config.toml
moe = "soft"
moe_every = 2
slots_per_expert = 1
beta1 = 0.9
beta2 = 0.999
eps = 1e-08
Rows from block 6 of a small multi-label image tagger, named by matrix and row number. Rows with one number belong to one neuron. Each number is 128 + 32 x the weight over its row's rms, rounded and kept within 0 to 255. All counts start at 0. Numbers have three digits each. After the name is the row's rms in percent of the matrix's.
Before each neuron's rows are labels from the 100 images, of 14976, where the neuron reaches its highest value: "top examples" is what is common among them; "patch colour" is the nearest of a few named colours to the mean colour under the peak. Only what is clearly more common there than usual is listed. The data: photos of plants, animals and fungi (iNaturalist).
# fc1: MLP up (model.blocks.6.mlp.fc1.weight, 1536x256), inputs 0-127
# fc2: MLP down (model.blocks.6.mlp.fc2.weight, 256x1536, transposed), outputs 0-127

top examples: phylum Tracheophyta; kingdom Plantae; class Magnoliopsida
patch colour: brown
fc1.660 099:164112105045074118126207133107118105076146149119167202122072126100138141114131119120105116132106103176110160224161140190162094104140138123130110115076127112104111104118130092190109135120136145132139109130157148127107134170075166185127113165068110107149136202089097136079117119110103084127174087164108109123117122166130066108073153102121134132134129165156154097120106105064134212141170
fc2.660 114:117162175128124150139087099175126080112118127105137086094168171154141088121095141157109094112150110148085180102085106164153148152096198112117148130127136096136148147092104136171150196108108114139175159138146132135149155131135171110097063080157152144120057130092141141118124213132136137130120168083100182174138136097170153106105080069129064092087081131176131138150108122135125150138130

top examples: phylum Arthropoda; class Insecta; order Coleoptera
patch colour: brown
fc1.717 101:120136065127129150079164120133123146120064129107105106122097117148129143152102061099129160187141102195106113126212127164080124148103120114084119121138160088143127121157156117177147115138110097191102160151148154159113120116069106107175077133042134102098092134149107091147151108110060112130138179181161168166135119140097130106113133083154154108131071121155123123158166169092164145128059
fc2.717 110:097109098092150120120188166121126098089139170133128111159158133138075112113104120093163135163102172168177095106078150152152153110138143131177140116101155107183141108108139019192143077201049132136104135131129122191117148136166117098173110116135179151174116159148118144141198092131144053146081085092144181067150140160158135144174093120152182059112099135142158133123113117128107144110089

top examples: order Lepidoptera
patch colour: brown
fc1.641 112:167181161082125140119187135068206156088108199115103132131163143096162169104070087146196131144134111119073117164170178152071082115122108159147108180078105067131071183120153135147137131098114201112084079109103188079137082173086174125101134142137137071136204152150114101123103144124128133136159145126153122197174136124143095103095145069083126072137138106139145097221104122142119131113103
fc2.641 100:131124110097072160163145113114136200143159157154097093120171159080117139060228108094143086076181112107150171067145098082116088082151141160153156134154086112114158207150169122104115080104166151089108181105111151137122102139099118101085093111118144134130139123123078154091113147151147092105112132086135110119142130126077131093100104179106139149095118115208135148075094156180136088146173

top examples: phylum Arthropoda; class Insecta
patch colour: green
fc1.5 086:153202129101136164088144065112079158110133164046094096137145148059150132064123107116096153229169166144102139123135152143116109116133140121136099121114147140113150143056093118159180170103123196159084150129132188082134157165119096135137157149147141108087204112105114137080061154159121134102151156128121157132135091126132126063096156083093123125169142120098150154147110138130152198135184
fc2.5 060:130116121116102170101080101142157135148122130175129111139146095107082108130128125110074168203100132202087178082148127161145122109091117112121094119101207132132161133140137112197136078226118108077206137114140112167145141150118148162110146137178064077096113169073125122123134095089170175160148081144147121170099113123203116179113140150104148217161105169126092129104096129128125179109069

top examples: order Lepidoptera; phylum Tracheophyta; kingdom Plantae; class Magnoliopsida
patch colour: pink
fc1.300 097:143151131132086132160108140123187097120128150139129065106156151139135139148095111148104143148102188143106092055091172110053175128120162143099100235140076116124116111084144134085110139172090092101097160120169179146130138135160163093150118114154216134094125166185129185181111170150063089148150192116139176140104122145101150119101124121158069145083143105150135190142104128142119145117084
fc2.300 110:082169095138095149090124126132153170076083139091106114118135127143124145107127111137132111134133123147090114140126160138152155146077164138098143175113145124139154141108126168172116118123174166113136162104162192160114169177095132062108155077110153050083120157154124162058099154153144115104100114122154062146142129128153106034143116048153159115087152109157107092147117138185165154100093

top examples: order Lepidoptera
patch colour: brown
fc1.333 116:128123111129103136158119144115134113117095172078115162140140137088131038119091118097133156132119158150143145109130077214140205131123164136061086124120115130218110139153114145147107159173126123106126176142210133160138149144121167153180149142137131094150107154189098154126177143136112189162119108151128133149118096130101081043074111067099125154084112094082144092112166144143077087143093
fc2.333 122:133139236138137103109112129137049118113112099214109126136090106113140123149195073123107135090123096123117137135145093134105156142105089179142141175084139179115095084142141055096138099075165123102185086156100063109122095107104227131162107109125074178140105191112145103149207089060151171123153147119127162118174098149114105146108093205146107151088111130139111140137117161164087117166128

top examples: class Aves; phylum Chordata; order Passeriformes
patch colour: white
fc1.225 100:128103067135109089154207113122095109109058192111154138109112205122128081101116092107169142151099115127113095150114145210137102092118172112066115122165051082133133101149125089143150124142091145131088136111175145149191103211126129130155133134120205083198104092180163125107110133149087168083115132150078138100100100114071137147140129102100146067131160050099160134145166120150046134122099
fc2.225 096:096107137156185128160127133137123160151154154116152131127124140105094132114098138079102140136144120110131149147164129117097182137135103154124081150115169126171145125149121090124163109204161178109113131117080121117168123148165173110124153090132113156132075151147138156085151097185126075131164127182128116111098109097128094146174104126100136127053117066114136136116107170159085096166141

top examples: class Aves; phylum Chordata; order Accipitriformes; family: Accipitridae
patch colour: pink; white
fc1.348 101:168126076126127099132088076124141137117123140164128142157186152105126098112111108133127121073112124138084105141098121176139174098125158114114110162134192107124124137102150106121119123176119143096099114108032125101139070092114094104150144160158143129114173082124082155129132113179078114164067108157161120068137171054101098099116087119099156102115081095095131112174128100106126139134143
fc2.348 093:167137133133119084094131111152162119104119110065142146189205067208172161108095095205124130058113139166136130144125112137165133169129125115141137099093069137148075090114114144098128108063086132124061082159126107143137110130145156100149136140159108120104147124143144125175078126143118079150144133126100116110145132148180085087073177138208101106150139147098156113238159156105115156089117

top examples: class Aves
patch colour: pink
fc1.255 086:124148121106138166033125105083150121093076160126117143155151140121103112065149164132152129155158131204133113167145126175065101120125103052100100101112134115139123142123105137101134132135107199164102115131100158140180150156128187114138137140120099125119162197143091132097162154100094143085096096106131142139177144111117108104121126048158148087145099087121168116173152178136038170109143
fc2.255 076:138132202100165098143122186125191130126071064108165185117140114097161094139118092111100133140158136134138220129107152154166126090088130166157147147077124121122165128105193080158197160160193099112117111113184118183122092139115142194128090146146112197150132115108144116107121099149176150170123093165120110122127098126145149115145139103116141082071176142123138143109165132103182114144145

top examples: order Accipitriformes; family: Accipitridae
patch colour: white
fc1.532 114:091133081108074115076186142127097165091106175117127119086203165112122140151107093127163085123169083216168113132092122071098105154074122087133088077159140122169102129111140081052125136070116156121086129170147169152117110200200146131133136153188118174194098146151088136134119105135106118080171103100145182157092105156107099159140105101083204146126120065161137122113150148166115175177140
fc2.532 119:158087152097146122098112120087135144131076125187154125131139100138133104181119095076097166191119180166091123113178153113141187095102109141131080152085113129140137120162125130134173065194137129075100080132174092141113112157148137118149126114094143165144130166181112151145152085134158142153128089143142191126158098143150101084078122107148198179116157072119094114090071145153109142042077

top examples: order Lepidoptera
patch colour: brown
fc1.658 115:166136104133123135157121118089122110085083146127093195156128113096092153106105143090116160171076115128088122125141142167127155113129183136115127141127163020110122141190173122119120116108133135112122143104166152146143162181139142107120179163093131110103126131164062101161171118128109188182089065182100157171091148169143094103108126026134177096138114111165096097140168137090178130109151
fc2.658 129:145115143077124140160134126118077128135093091132140164077095112097112118078166143132118129065083154130100166088150103142128122123090157151122185121198127085094154098099134101122154093198212108116103133109135120128133139145140140184129140102134124091149085132131072129109181148112133169145113154111086157151135158126090140071164154082129184109164157149102132127111113178181196115158210

top examples: order Lepidoptera
patch colour: black; white
fc1.594 099:150152105137139126101138130090135179098124123133065166103144127096135157164104119066116122110115056143098102118117177136095146179138113134128132134165111137102147161083140077099151174152131133149087125179113139092127186093076145088144136117167119130075147091086149124130109121120101095213144165145127169149124150106145069101131134136167082121122124142153165135181155202139205150171124
fc2.594 091:142103136115106123091152167108135159110079173125107124166159062169112077142084087137142123200135147147166136137129127140145124103081146129173083126043157181175098137127097183165103157157114139084152104117152095180140154133106151200122110128098177110155109151089193113147142113087103155127071075152150134119116097096148099112116109161132188094164088143123120096129109058096122137125056

top examples: class Aves; order Passeriformes
patch colour: white; pink
fc1.499 085:142104102121124133162181136077133104079174157107115158143142211107167073122092106129142143116137162087131080101152128130116162138120173120150076122137113091115122136110094088065140129162108110069088180159133116099159116183161197127121112116124177159111129147179089175123103212135157126169148104108048152147120188099121169068128162086140158157125146065144152164135145129116104181098138
fc2.499 077:145150134115176104089109123177100164153172146125139120126104107124097103093166139081141132164185119095209159157127083100121134110111099131157169083140114099157185152090185116061105142176176139132132150118124209142114106109125132079103126119140157099181133127068082117085091090125117142112090091147159049134099146134164185169128156154081151158143117111120124126112128071106093088173167

top examples: phylum Arthropoda; class Insecta; order Lepidoptera
patch colour: brown
fc1.277 101:145160129095125123106253088121098152071143163073092145107135179093134104079121117101147110164155145099079141158180133136122109100112158170106128129094140068114141227120166123161090120117170136176109148145150157104093114138132213112099159141110133095134169198123090127090095179080148095131157083146144132169135158106145124099074130122081127132109112121158160075143103083126145160115110
fc2.277 105:100102183108103137115150179147090154099122141122113127117172135085133105120123108102108088130166081147160161039128098161118093158105151152124119151091139105168143172123134050144175140093068159060133165124104122150213129127120155190114105097113150134160120170129106142123164183100176135117105139121160176169185091139157114128147080116114122117102144112165133165114143195095140122125150

top examples: phylum Arthropoda; class Insecta
patch colour: pink
fc1.528 093:104176104172100132157151127097206117130125152091164084112155182082122131115077108122144138132109172158120105113135165180084138124137124133088062179173092111137135176104177119096082126132076090150115143113072152084189140132109125100119128109081194093086103166206131163108102155173103112153153126114105161149146104105134089138081108070180114128116148074179149113132133107148124201140092
fc2.528 077:081136067122098093118139166110157176139084165132120129078095146182102117111199099130126135108113150133122077128122178106152154111094138122174131166123126117142121133118192120150122049154149126091128146123151194176116131150157102129115167117110191099099195133174138153123165094153118087091115053149148135080134139138112072138132107078141114083134146072124120153109119109110141132084094

top examples: phylum Arthropoda; class Insecta; kingdom Plantae; class Magnoliopsida
patch colour: brown
fc1.420 110:142129148078129104097217068143062103067093164035105146093063102104153116071086123127169124157078103148113170195128110137107177082056182155096115114117139093132123165126133108163098137177146109157109119165164154127069122138110134126126096168087101117126165164088073152077118128081109131098142093116132122135110129138127136100098163083070120121128085129123151095145138107124128136131167
fc2.420 117:087148130131125151099134146124182161112135150168114123139154196106116090109140101116087125130176093122154149061109087170140143127081150139163121162066141128171107177112140133166158136075088131072206153092129163134164142139101158117088120098123186104152127159147192146099135169114176134148124081124138156174178121147167107114089088084154132157063133103178111152139103126068130140064066

top examples: order Lepidoptera; class Insecta; family: Nymphalidae; family: Lycaenidae
patch colour: brown
fc1.179 137:179093116134162131195169117117147126143152114169065157127165144130170091102093082119078102125125091140105121088151102102092170132068119172094113152082079124149139149156124004077136133141079140139136106126162102172147107151134228160196096141058118111195128193179143140131202120080096089172121210140128147159130098112139154108091143091164148140130136098149157139131148135148136149140106
fc2.179 173:131098193094149119117163147146072130118102149148109175174136116079116094151120109081138134129132071177130158092092076151127110163112168149167128152088115164134110117113123088106156152121106143087162116153120098104144138165121225159166127072106116158163110207119161169140195114097178188105106173136129142167160084110110105101124093180129141143074112135158132210142115170154117154144116

top examples: order Lepidoptera
patch colour: white
fc1.85 112:151154053104104144141112086059083141145151113090115157089142137088103126134134145085156105178072088127105085148104159120081139133165185122178153104102148126107148147144164152120145166178112155112017134172091147086139148102086098124115078170182086149056180135119105136129118140124105103152166194102122173113102146112089134140135138115136104134116133148164144118168162217087151125188103
fc2.85 123:102101129139131093059153173134098163095102180170151146181137090148136095151157081107147182177100115169163070099094122152157101078113173090142119169079121139140046077120110180117140122119143096073098101118141072182128111186109150206141121121086167087156168150142196149109129128074127143145098140138127120090118122153159083104117050173172147145127179133145187110138129101097113165093072

top examples: phylum Tracheophyta; kingdom Plantae; class Magnoliopsida
patch colour: brown
fc1.170 074:154138119149152135098160127074182140104142214112196171092108110119163146154139053124148129165086131152096162133073147202153129149086078099086070111112131119095122146114105127131141156142144092110120162093163138119100207190095149121110163113131126106141181161130064142103086128164143128139135123179096103155102134126132062034098124094079126100164145139171140091121062111118124188094135
fc2.170 066:118173149133137155164081059171117113131120107082070126083146107142195109112074152171121163127127102130099146078139100111113160180096135146089123128110101118161154117124170112121126132131109150137210168145147113176156127119090164123125071137151056166140055128094126085087126178102146185124128107107106108155107110124176163137060139105112093031103106129127121107140192163122140124102121