config = dict(
    arch='mlp_mixer',
    model='multi-label image tagger',
    dataset='photos of plants, animals and fungi (iNaturalist)',
    train_examples=155796,
    image_size=32,
    crop_scale_min=1,
    horizontal_flip=True,
    norm='layernorm',
    norm_position='res_post',
    activation='quick_gelu',
    mlp_ratio=6,
    parallel_block=False,
    inner_norm=False,
    moe='soft',
    num_experts=16,
    moe_every=2,
    expert_mlp_ratio=2,
    slots_per_expert=1,
    shared_expert=False,
    patch_size=[4, 4],
    conv_stem=True,
    layers=10,
    width=256,
    num_labels=75,
    optimizer='nadamw',
    lr=0.0016,
    beta1=0.9,
    beta2=0.999,
    eps=1e-08,
    steps=6100,
    batch_size=128,
    epochs=5.0,
    lr_schedule='wsd',
    decay_fraction=0.2,
    final_lr_fraction=0.1,
    warmup_steps=120,
    weight_decay=0.1,
)
Rows from block 3 of a small multi-label image tagger, named by matrix and row number. Rows with one number within an expert belong to one neuron, the router's apart. Each number is 128 + 32 x the weight over its row's rms, rounded and kept within 0 to 255. All counts start at 0. Numbers have three digits each.
After each expert's rows are labels from the 100 images, of 14976, where the router gives the expert most weight on average: "patch colour" is the nearest of a few named colours to the mean colour under the peak. Only what is clearly more common there than usual is listed. The data: photos of plants, animals and fungi (iNaturalist).
# router: slot weights (model.blocks.3.mlp.router.weight, 16x256), inputs 172-255
# up: expert up (model.blocks.3.mlp.up, 16x512x256), inputs 172-255
# down: expert down (model.blocks.3.mlp.down, 16x256x512, transposed), outputs 172-255

# expert 0
router.0:192110147130146090087104156146194094130151093119168147081099111171100106171126114100106124200060093146168076143202092130084077124175109143090093188105127127108136098174182098100145176188116159162223127086112146069129095110134145140088075159144121174118
up.0:188122117132216184081146078112139111119148117153233112149116110117141099192125063129086153125137171097122139144143155145153106139176130092068107115119202129097117163148127122126123124152110105152086121169146129121197183139127129120120119154177110128191
down.0:151123138179164095120179109143135061124133116121174145084109118150156089140155090127071161133124154129133134140143164155160095094159104119124082103097113164125112084084167144081117145140119171147109090147122124152124131134125104096163082131190130171108
up.1:115143128086092126113106158146095120154145152117089120105110136118167115079109150159130104084085150143113176171106121157137103137086130130183115180146085071137113128154164138084120183056141124058127150114133090157162076112165165191129103134103130177128
down.1:130080133114132060103110118079147146101074131135187151042054182102096113147130169104081114231095109101152133124169099145108071146129099161153115112133189129142186131128145131110152131096132142116182142096086120139103110101097112134086210105108150136123
up.2:093169146162137144160085198094122149136098104167179151146138146072152113170108155157133100149090118138068076136176103163124114142098200110100122046185111142146079090164147156098100099134084104143136129158104158136130120175189094111122116130136096159192
down.2:128131086172143149113119081089111102164128080125130121076080102181120161113161145097111107161109164143101194141142120175139116133110158180131088100099149150067163123138185121067098147105116161145142133146136126152118165162124125096110138092126168143140
up.3:121113136115212130128116098113141108151069108122192156120122121123106087160136124165175086131136113169145085132173170169189113129114170135097104146059149135101108125107183091141190129153093148190144075178131115144135138131111106148099135131148124140180
down.3:171108102146138098132176109122118094081140135090178112108145109124128122101188082128100157135090152105137109187080153123182113102124118138118063090078137116096078103089082102124074127197085171101126081152101105141148122142110131102153144117147108172102
up.4:080090134128129145106084149160085109138100174143094103136082122131087156102113130168108160108109136146141084087107000177112137132163123137119106125119167212105159155107109117157144122125162121093083117185147183124088143085136111116121186122137090142104
down.4:146142107124091119120132067102129166142138133136091075107127072162107093145109154062121192127104153071109118180086172102177103116068107179120137094052083132123118117123102160153093184138092127130110114144104139109129094119139050155120122173129183142123
patch colour: brown

# expert 2
router.2:121117187118128090183095135134164066138100144138109139102105151087122105115116155114106140065081205041125077149165158115123134155167153136093076134168092113118196072109146137128124106128127143136169107128169077091134115107160148135125141140165157185112
up.0:082097138084178075130031136101118138120161127163159149105088204131096156160095160157127077162137149115133141114168094056116147126127147138128134090167087082111085108196066104089106112111146159121102140125150162139063140119118176165133145126129154146130
down.0:165077177136166118158071132092140164135100183127139124089138149145101124180139131109108065108186080123177097123150162120136154129066104170113166118029126094103097148138123165183107062123100103080198125117135096198137119120155122148118149138113132117103
up.1:112127065155087085090179061129150087174081067148140149136104119105154154132179145099123055102104136173118148095118134056072166128112143079153126150070182158170119172145156142113153066103123193098156149150126077095176114064138075118165083095153080149154
down.1:138090161107112124122099111173115106098158169138118131163135123090146147144110170196133164110129104112118174180181108189167207148135148108206122115087114150091062132126119081116145168126113123103105176143103122198139072187178136102163101098066118138155
up.2:111123106111050123145146075127142157114086128076150146129181087124088154165122132105140115158158166150120160147166091203093115093060159108110132091130091187141098137206115108038206140151103103156144108087126125110146131128113047052109068185139135129117
down.2:089187110090123104132120092163115198118080087116129075131104182108160128103089179182115127143090107096109142141117140127107167170136122117121148140147149163064132161166069046155157087129085081128056171077124149109161104096124041120134123156195150162150
up.3:103139122149125144109123118107131133141144160195114153129179113045145131090143109138117055115133124112145157117157128096163127135126091111172163079105129146124144143067060145145149081172152105105181140118161103111122128154184162167120139134078143118109
down.3:136114105124121191111125130177138121141163107147130097109105062101108113201096109149081096151118122132140165143175147201109226142124141126156123108103135200054105078159130129091105154127126127104165132132167142153151145184183092140159136128125137146128
up.4:147112132082178143158095088154090101121147104095170075147136141152133069177159101097127138178174130136117131087116145121099115128164173158123098099141138083085075147141155135105156131113129107083154151154166127197096124083160180155136080128121068080137
down.4:088143214159133093142138096125083166173163102108155169100163130127166160093117106105137111105080109179097133160140061133126147120158122147121175098097127084137185098137148126151123091106067126128120123160108151100164179131177079143105146143081131165133
patch colour: brown

# expert 11
router.11:155137081139161089138120123103168067128170094150198100097143185185182155124141064118128165174141127206164136164140126157097164087148162152124083115101155097144102108160086119130140145136124146146132099124137085077128113044155170135143149166155168105104
up.0:177163149055134202089124150134190138126135097105148116181144109177144144045120172094178158113118140125087137113156097109101184128103081218154176101130170135060115122109120111109100140136135135100118155141140101144166193091158103121159140164118146141117
down.0:104086070103088152107182162151131141128105167119114153117133137049092107065147184092118095106051069098179121156098161174168109113152149170107203163145084122080162097116142113137115095160117136126063176082194147127129126148126112126131118146096151127123
up.1:085124146122119136135090141130118133141137255084156101160131131102086112121114133155124149122095199126148143154156169076171106118150122149123152092158127120082119176135176155159140179064125082128128182156158116095097130130072095142107069151157105118136
down.1:110126096136142184139141108234174099156136165128140130134193195142146094103124087113145143132077137140091191144098119108141086085072117156114127145100109176171082078069162084123141133113163177061088110131145118111106067059115118136116121132124087109103
up.2:106078129097126145135157071168118166143138157167139158071119123109067113182121158091109110127170139130134103052127132157163207127094084218116159169131170118075102099149145160144107103044128152144135144138082106175149150152196134120105106128119085080097
down.2:121138095118141144129162135189097168158119134143126143158123095089113131173102081118155133145074116096153080130159128108178135160093140119129149164171117128082100126120098083158069114138170143109112129164141138124154115118135107107122102178136141107176
up.3:124131127118087120110136141100116145119088151096155109147137159095166136087114195113119120067111119100081097147100143102096094085105134110139138205131132053162125136125120124135147142073109174104109131138127146149109098092064122053154109096082054103161
down.3:121093126101119047130157164144112192102133146061173159117131182088170205123145167099148202075103123096082126149093161065136093160103094121165116112099166107111175163107121096159135162104134085144108166184106064214152109108120166061177108097095135109183
up.4:168106089152112123157121176121105138180125116137122141081130091165140158133138122087152118100060138091135111132117092135154116178123106159078076118097136087064125152125166117110106180125140043143111153150088157156150147095138164088098112195109172119124
down.4:128091103151067103129124126097141128153163114125105134117131136139136177098105222078087119142099128119104122142116095136152101117102192130102162200111088149083101093155140150123101146057082132086103116168139166133137151090135141109139130120095135118147
patch colour: brown

# expert 12
router.12:116113133191186105134150083146155133167180145162135157119113112147110129114181065088146146137076121180123137183187156141169139115084107090104128095123134132097149092152127144147132116173092162075168156155150107132140108127130115175169116150160104098138
up.0:205119169106164158134097148153121129163178140169130092142135091145171121159137023108176155148158111189067123160158155145153072124093110151151098109163158102084135136153139133157082130168089091154158151125149133164108125104220160134165144174088119136110
down.0:130121118103147116127184132107117151161122064108113172152119148090112173139129149167055120141117146066132156124093165185160137071103120138162079181143114165117132161152060133127156187145094161173158123065122127085154043101196103092176103061086042120138
up.1:123092091134122177134102157102129130107106154195095138123112153122100166146113113126031100122091150101151134095109147136086108120029054107118119140169078122182170185116123098103144120090113098143142080130115136041131156168098145101096113110121068103112
down.1:157159140132130115119124162111079107091134162132097132175112173127092125170099202121101183127103075136132126117124134124115169124123099185097151137136137142114159069182164133148162077086156131159148139152115163062182146126175134138144103104087138242192
up.2:108100132137118145132166166121108127099123171125113181177113131163082156114132158154091116162124124120188158110184073125129159073089201176171094130145148082142221122067191067141084163128090163129156112130179114111184168137125102136074128118107198134174
down.2:130116108095165125134136059156194141114128169182097094103110123129137137109095094150158123133170151153206201144074061165148131153129157140116158155120152175104162171167181073165112146145166154138115136094105098171160106145159145144111148105130130143085
up.3:151123175145169073129112090090168161109116127093174096106126113168147159138128124141128168124115140124120121076114143188159178121172137158130121111158121189092175124176127128141139117116068128134169117069135188129105188147151204090114155101145131170101
down.3:056145114184096112112119095107157125192132123123142130117171079103142094127143200154150082129108135097179105148126123106095134095107168099160130145096159116116137116062135117159108114172076123097145168103192164162102065126101175070131198103128122137154
up.4:138073153099163098117177152108155085106087108074143137132159126108120109082132169123142091130140071147165084027158171123132096101100161129138143168068118161117148103134101148162153111145170130136157132157123185086175150094137088093101095137147139143139
down.4:091151134152111140167141169132069125113100056129140163135129098107113135117096119128144195123162201144109155179135134121137096095156196119131096131118123106162112100184087137086124158111108131140125133177123151130129159134205148092085157149135129119177
patch colour: brown

# expert 1
router.1:121131123131154085131162133113081139128100116172093126110133168090148143061102156157152143129132073169091136104089130096129114135159066171157123114121106104139133087108068196159158110161133164099199127084095059130139116066128132181118148146142158079127
up.0:228108145095139107170114130119222108137181089108124149112123024130084089125092112139149126173152072092195091132158131188132129053111109125062081143144146132109091191125153120125137189127124100154133107158136196099109165129103105128164130157112152191128
down.0:164109128115095167134166148179078182169130073124137150177108104112079123145125129128143114087124131163133108113163082099110162076125098130192078120191075115084099067155105177127104153143114131132119086113148137121132095129185130115124171124175068164128
up.1:139160158112128087130134126126145115130170065095150150095131106100042126113093079094115109136121213128228117142163147182145166099113180155150158061103073146140138117066165111088142149123098164113092100161143128118103134072110123047143131161118180148142
down.1:112159128113122158091134093110142081166064142167161185132113105086145142144197141115165101144177061110165168071165103156120094128129141092117078178121139136165167098132120085120156161130150173097123162115133082151134075075138096186145151114101092146142
up.2:131071146089180104155093129143155078103150083116166110072111115137108115150158143117145165171094162160150108148186116143094178139101162109043073140066152128181104099109198101083096133122184195095153110154140120136135149105138113128139127089174179139103
down.2:115135063133123133109127185101147162062100122104118075162117140127132131100030091163119126180125070183130172105196073110075155162150170077179131123163136114136104109093131142114154142066106123135091123132092135092154170107129097164122163087133120084090
up.3:121127119110103160119142205125065136112082138110090109143132166106166149150047110153123208166129144149097135089098138082147076170126118211143172118174067114091139126144130148135147084125212115049154120128125103172120104139158129103085114134101164132103
down.3:154075110146104141131185064161124144161136157138128110203129101066122131118126131117118161089138101054144120146139130062145191159164105055146180090126167161110116128121125099123105135214074117072132122127139156146105146133089081140178132107094083107168
up.4:154221092152142073131117126132174114156102086122126141154125155144076190091157115136157115087039199163109077133087138114146059128144189112123102145201099124078125141158171189158131138081110073118184104118072178135149100103159117101097102132130107152128
down.4:127110070112154077121142125150142133151137096136141108124119139071147124098091109140108139146131099125175106127200107099153153178142162078176162183138204141121131114135145050106166114090078117086096170081169128151128113108169101165122166098131208097097
patch colour: brown

# expert 8
router.8:142180150119192131127177115144065132100126067149101181185127121098141139097104133156139078161176135176099100143176159127111170056081098182149141133173167114101163104126167127110151094103139134113132113107097094037183169135157148134129157132130120090066
up.0:092121106097137080142183082131146140111109103055129127113154180058200162124165144063132167115154050171115076157140109119109115165113218164124091093154140136129129169124135143107116170102211129177108115092132102122111139106137145139124135164169132195153
down.0:065142185107133161106119136168117126153149131138069195194124126123129140061097108135095175139140145073080128099115115074181129168166135105204106171170111121097153166099085106152113079198130139115085151158193165127188159125077091077139088171143113102103
up.1:120136125111088152081126121089147115098164112155110152151128140101130168162091140159167141140179188115102126110095148200192133130103074104099103139058115130133122144140144074128170119125092168101116229146061193128141130078076097089099133132077107102088
down.1:112156162147095122119173134122149160159079100095113147118128148088113150123155112130112096189127161093118114049126095110127102090118115087162110153113160199212125156057117094103145154159146191117088088096139107133122125186187176133153080154143187135142
up.2:129129108140166118122118099125161101173138171167095084085161060155101114110155158130144158106110156116088094183092098104132126150122168109113111095156080130140109117163141162130123149130118162030110138135144097149121119079181179141182113145126123058093
down.2:135153134145126078145153056166136163143145102167142129101140133172157172130137136167065109101128182133109103125150067164125194089132115155111080128149214124112142106113144156129152133164159116190136161166116105153126114102094107127133186186172149101112
up.3:124139170084105071147145100148130151143187093095084146103135116179137105140191072132195189067081196127141144129186093124141104098148172100142147111143144103111104132106100164116123175136088160081134154167146165122113106117154195180200182199132130088172
down.3:184127175129109094134151163087117133164122123073106096151162150157162159140110176137162114088102067083166076110150136071118075137091151129182091094186105144130098134109109120116100174150140111170109180163114152153156090186191160103197179090116186119154
up.4:086089133136145053144102071095101132124143105087195171121103128103118102100163095154146141174084117110146091102090180195123159115085158160168095170156114144090145110149092140143115184142114153115100113138104105069130153128143146174110107139112116180069
down.4:179095162121141139122139170145138143149124158138190153120168111131051119168121070125080136129108065154164172159070138150091148171124115121077082201097132037160103086112152128150107129150095106094108138160166091189152112125156114139118117162196112135176
patch colour: black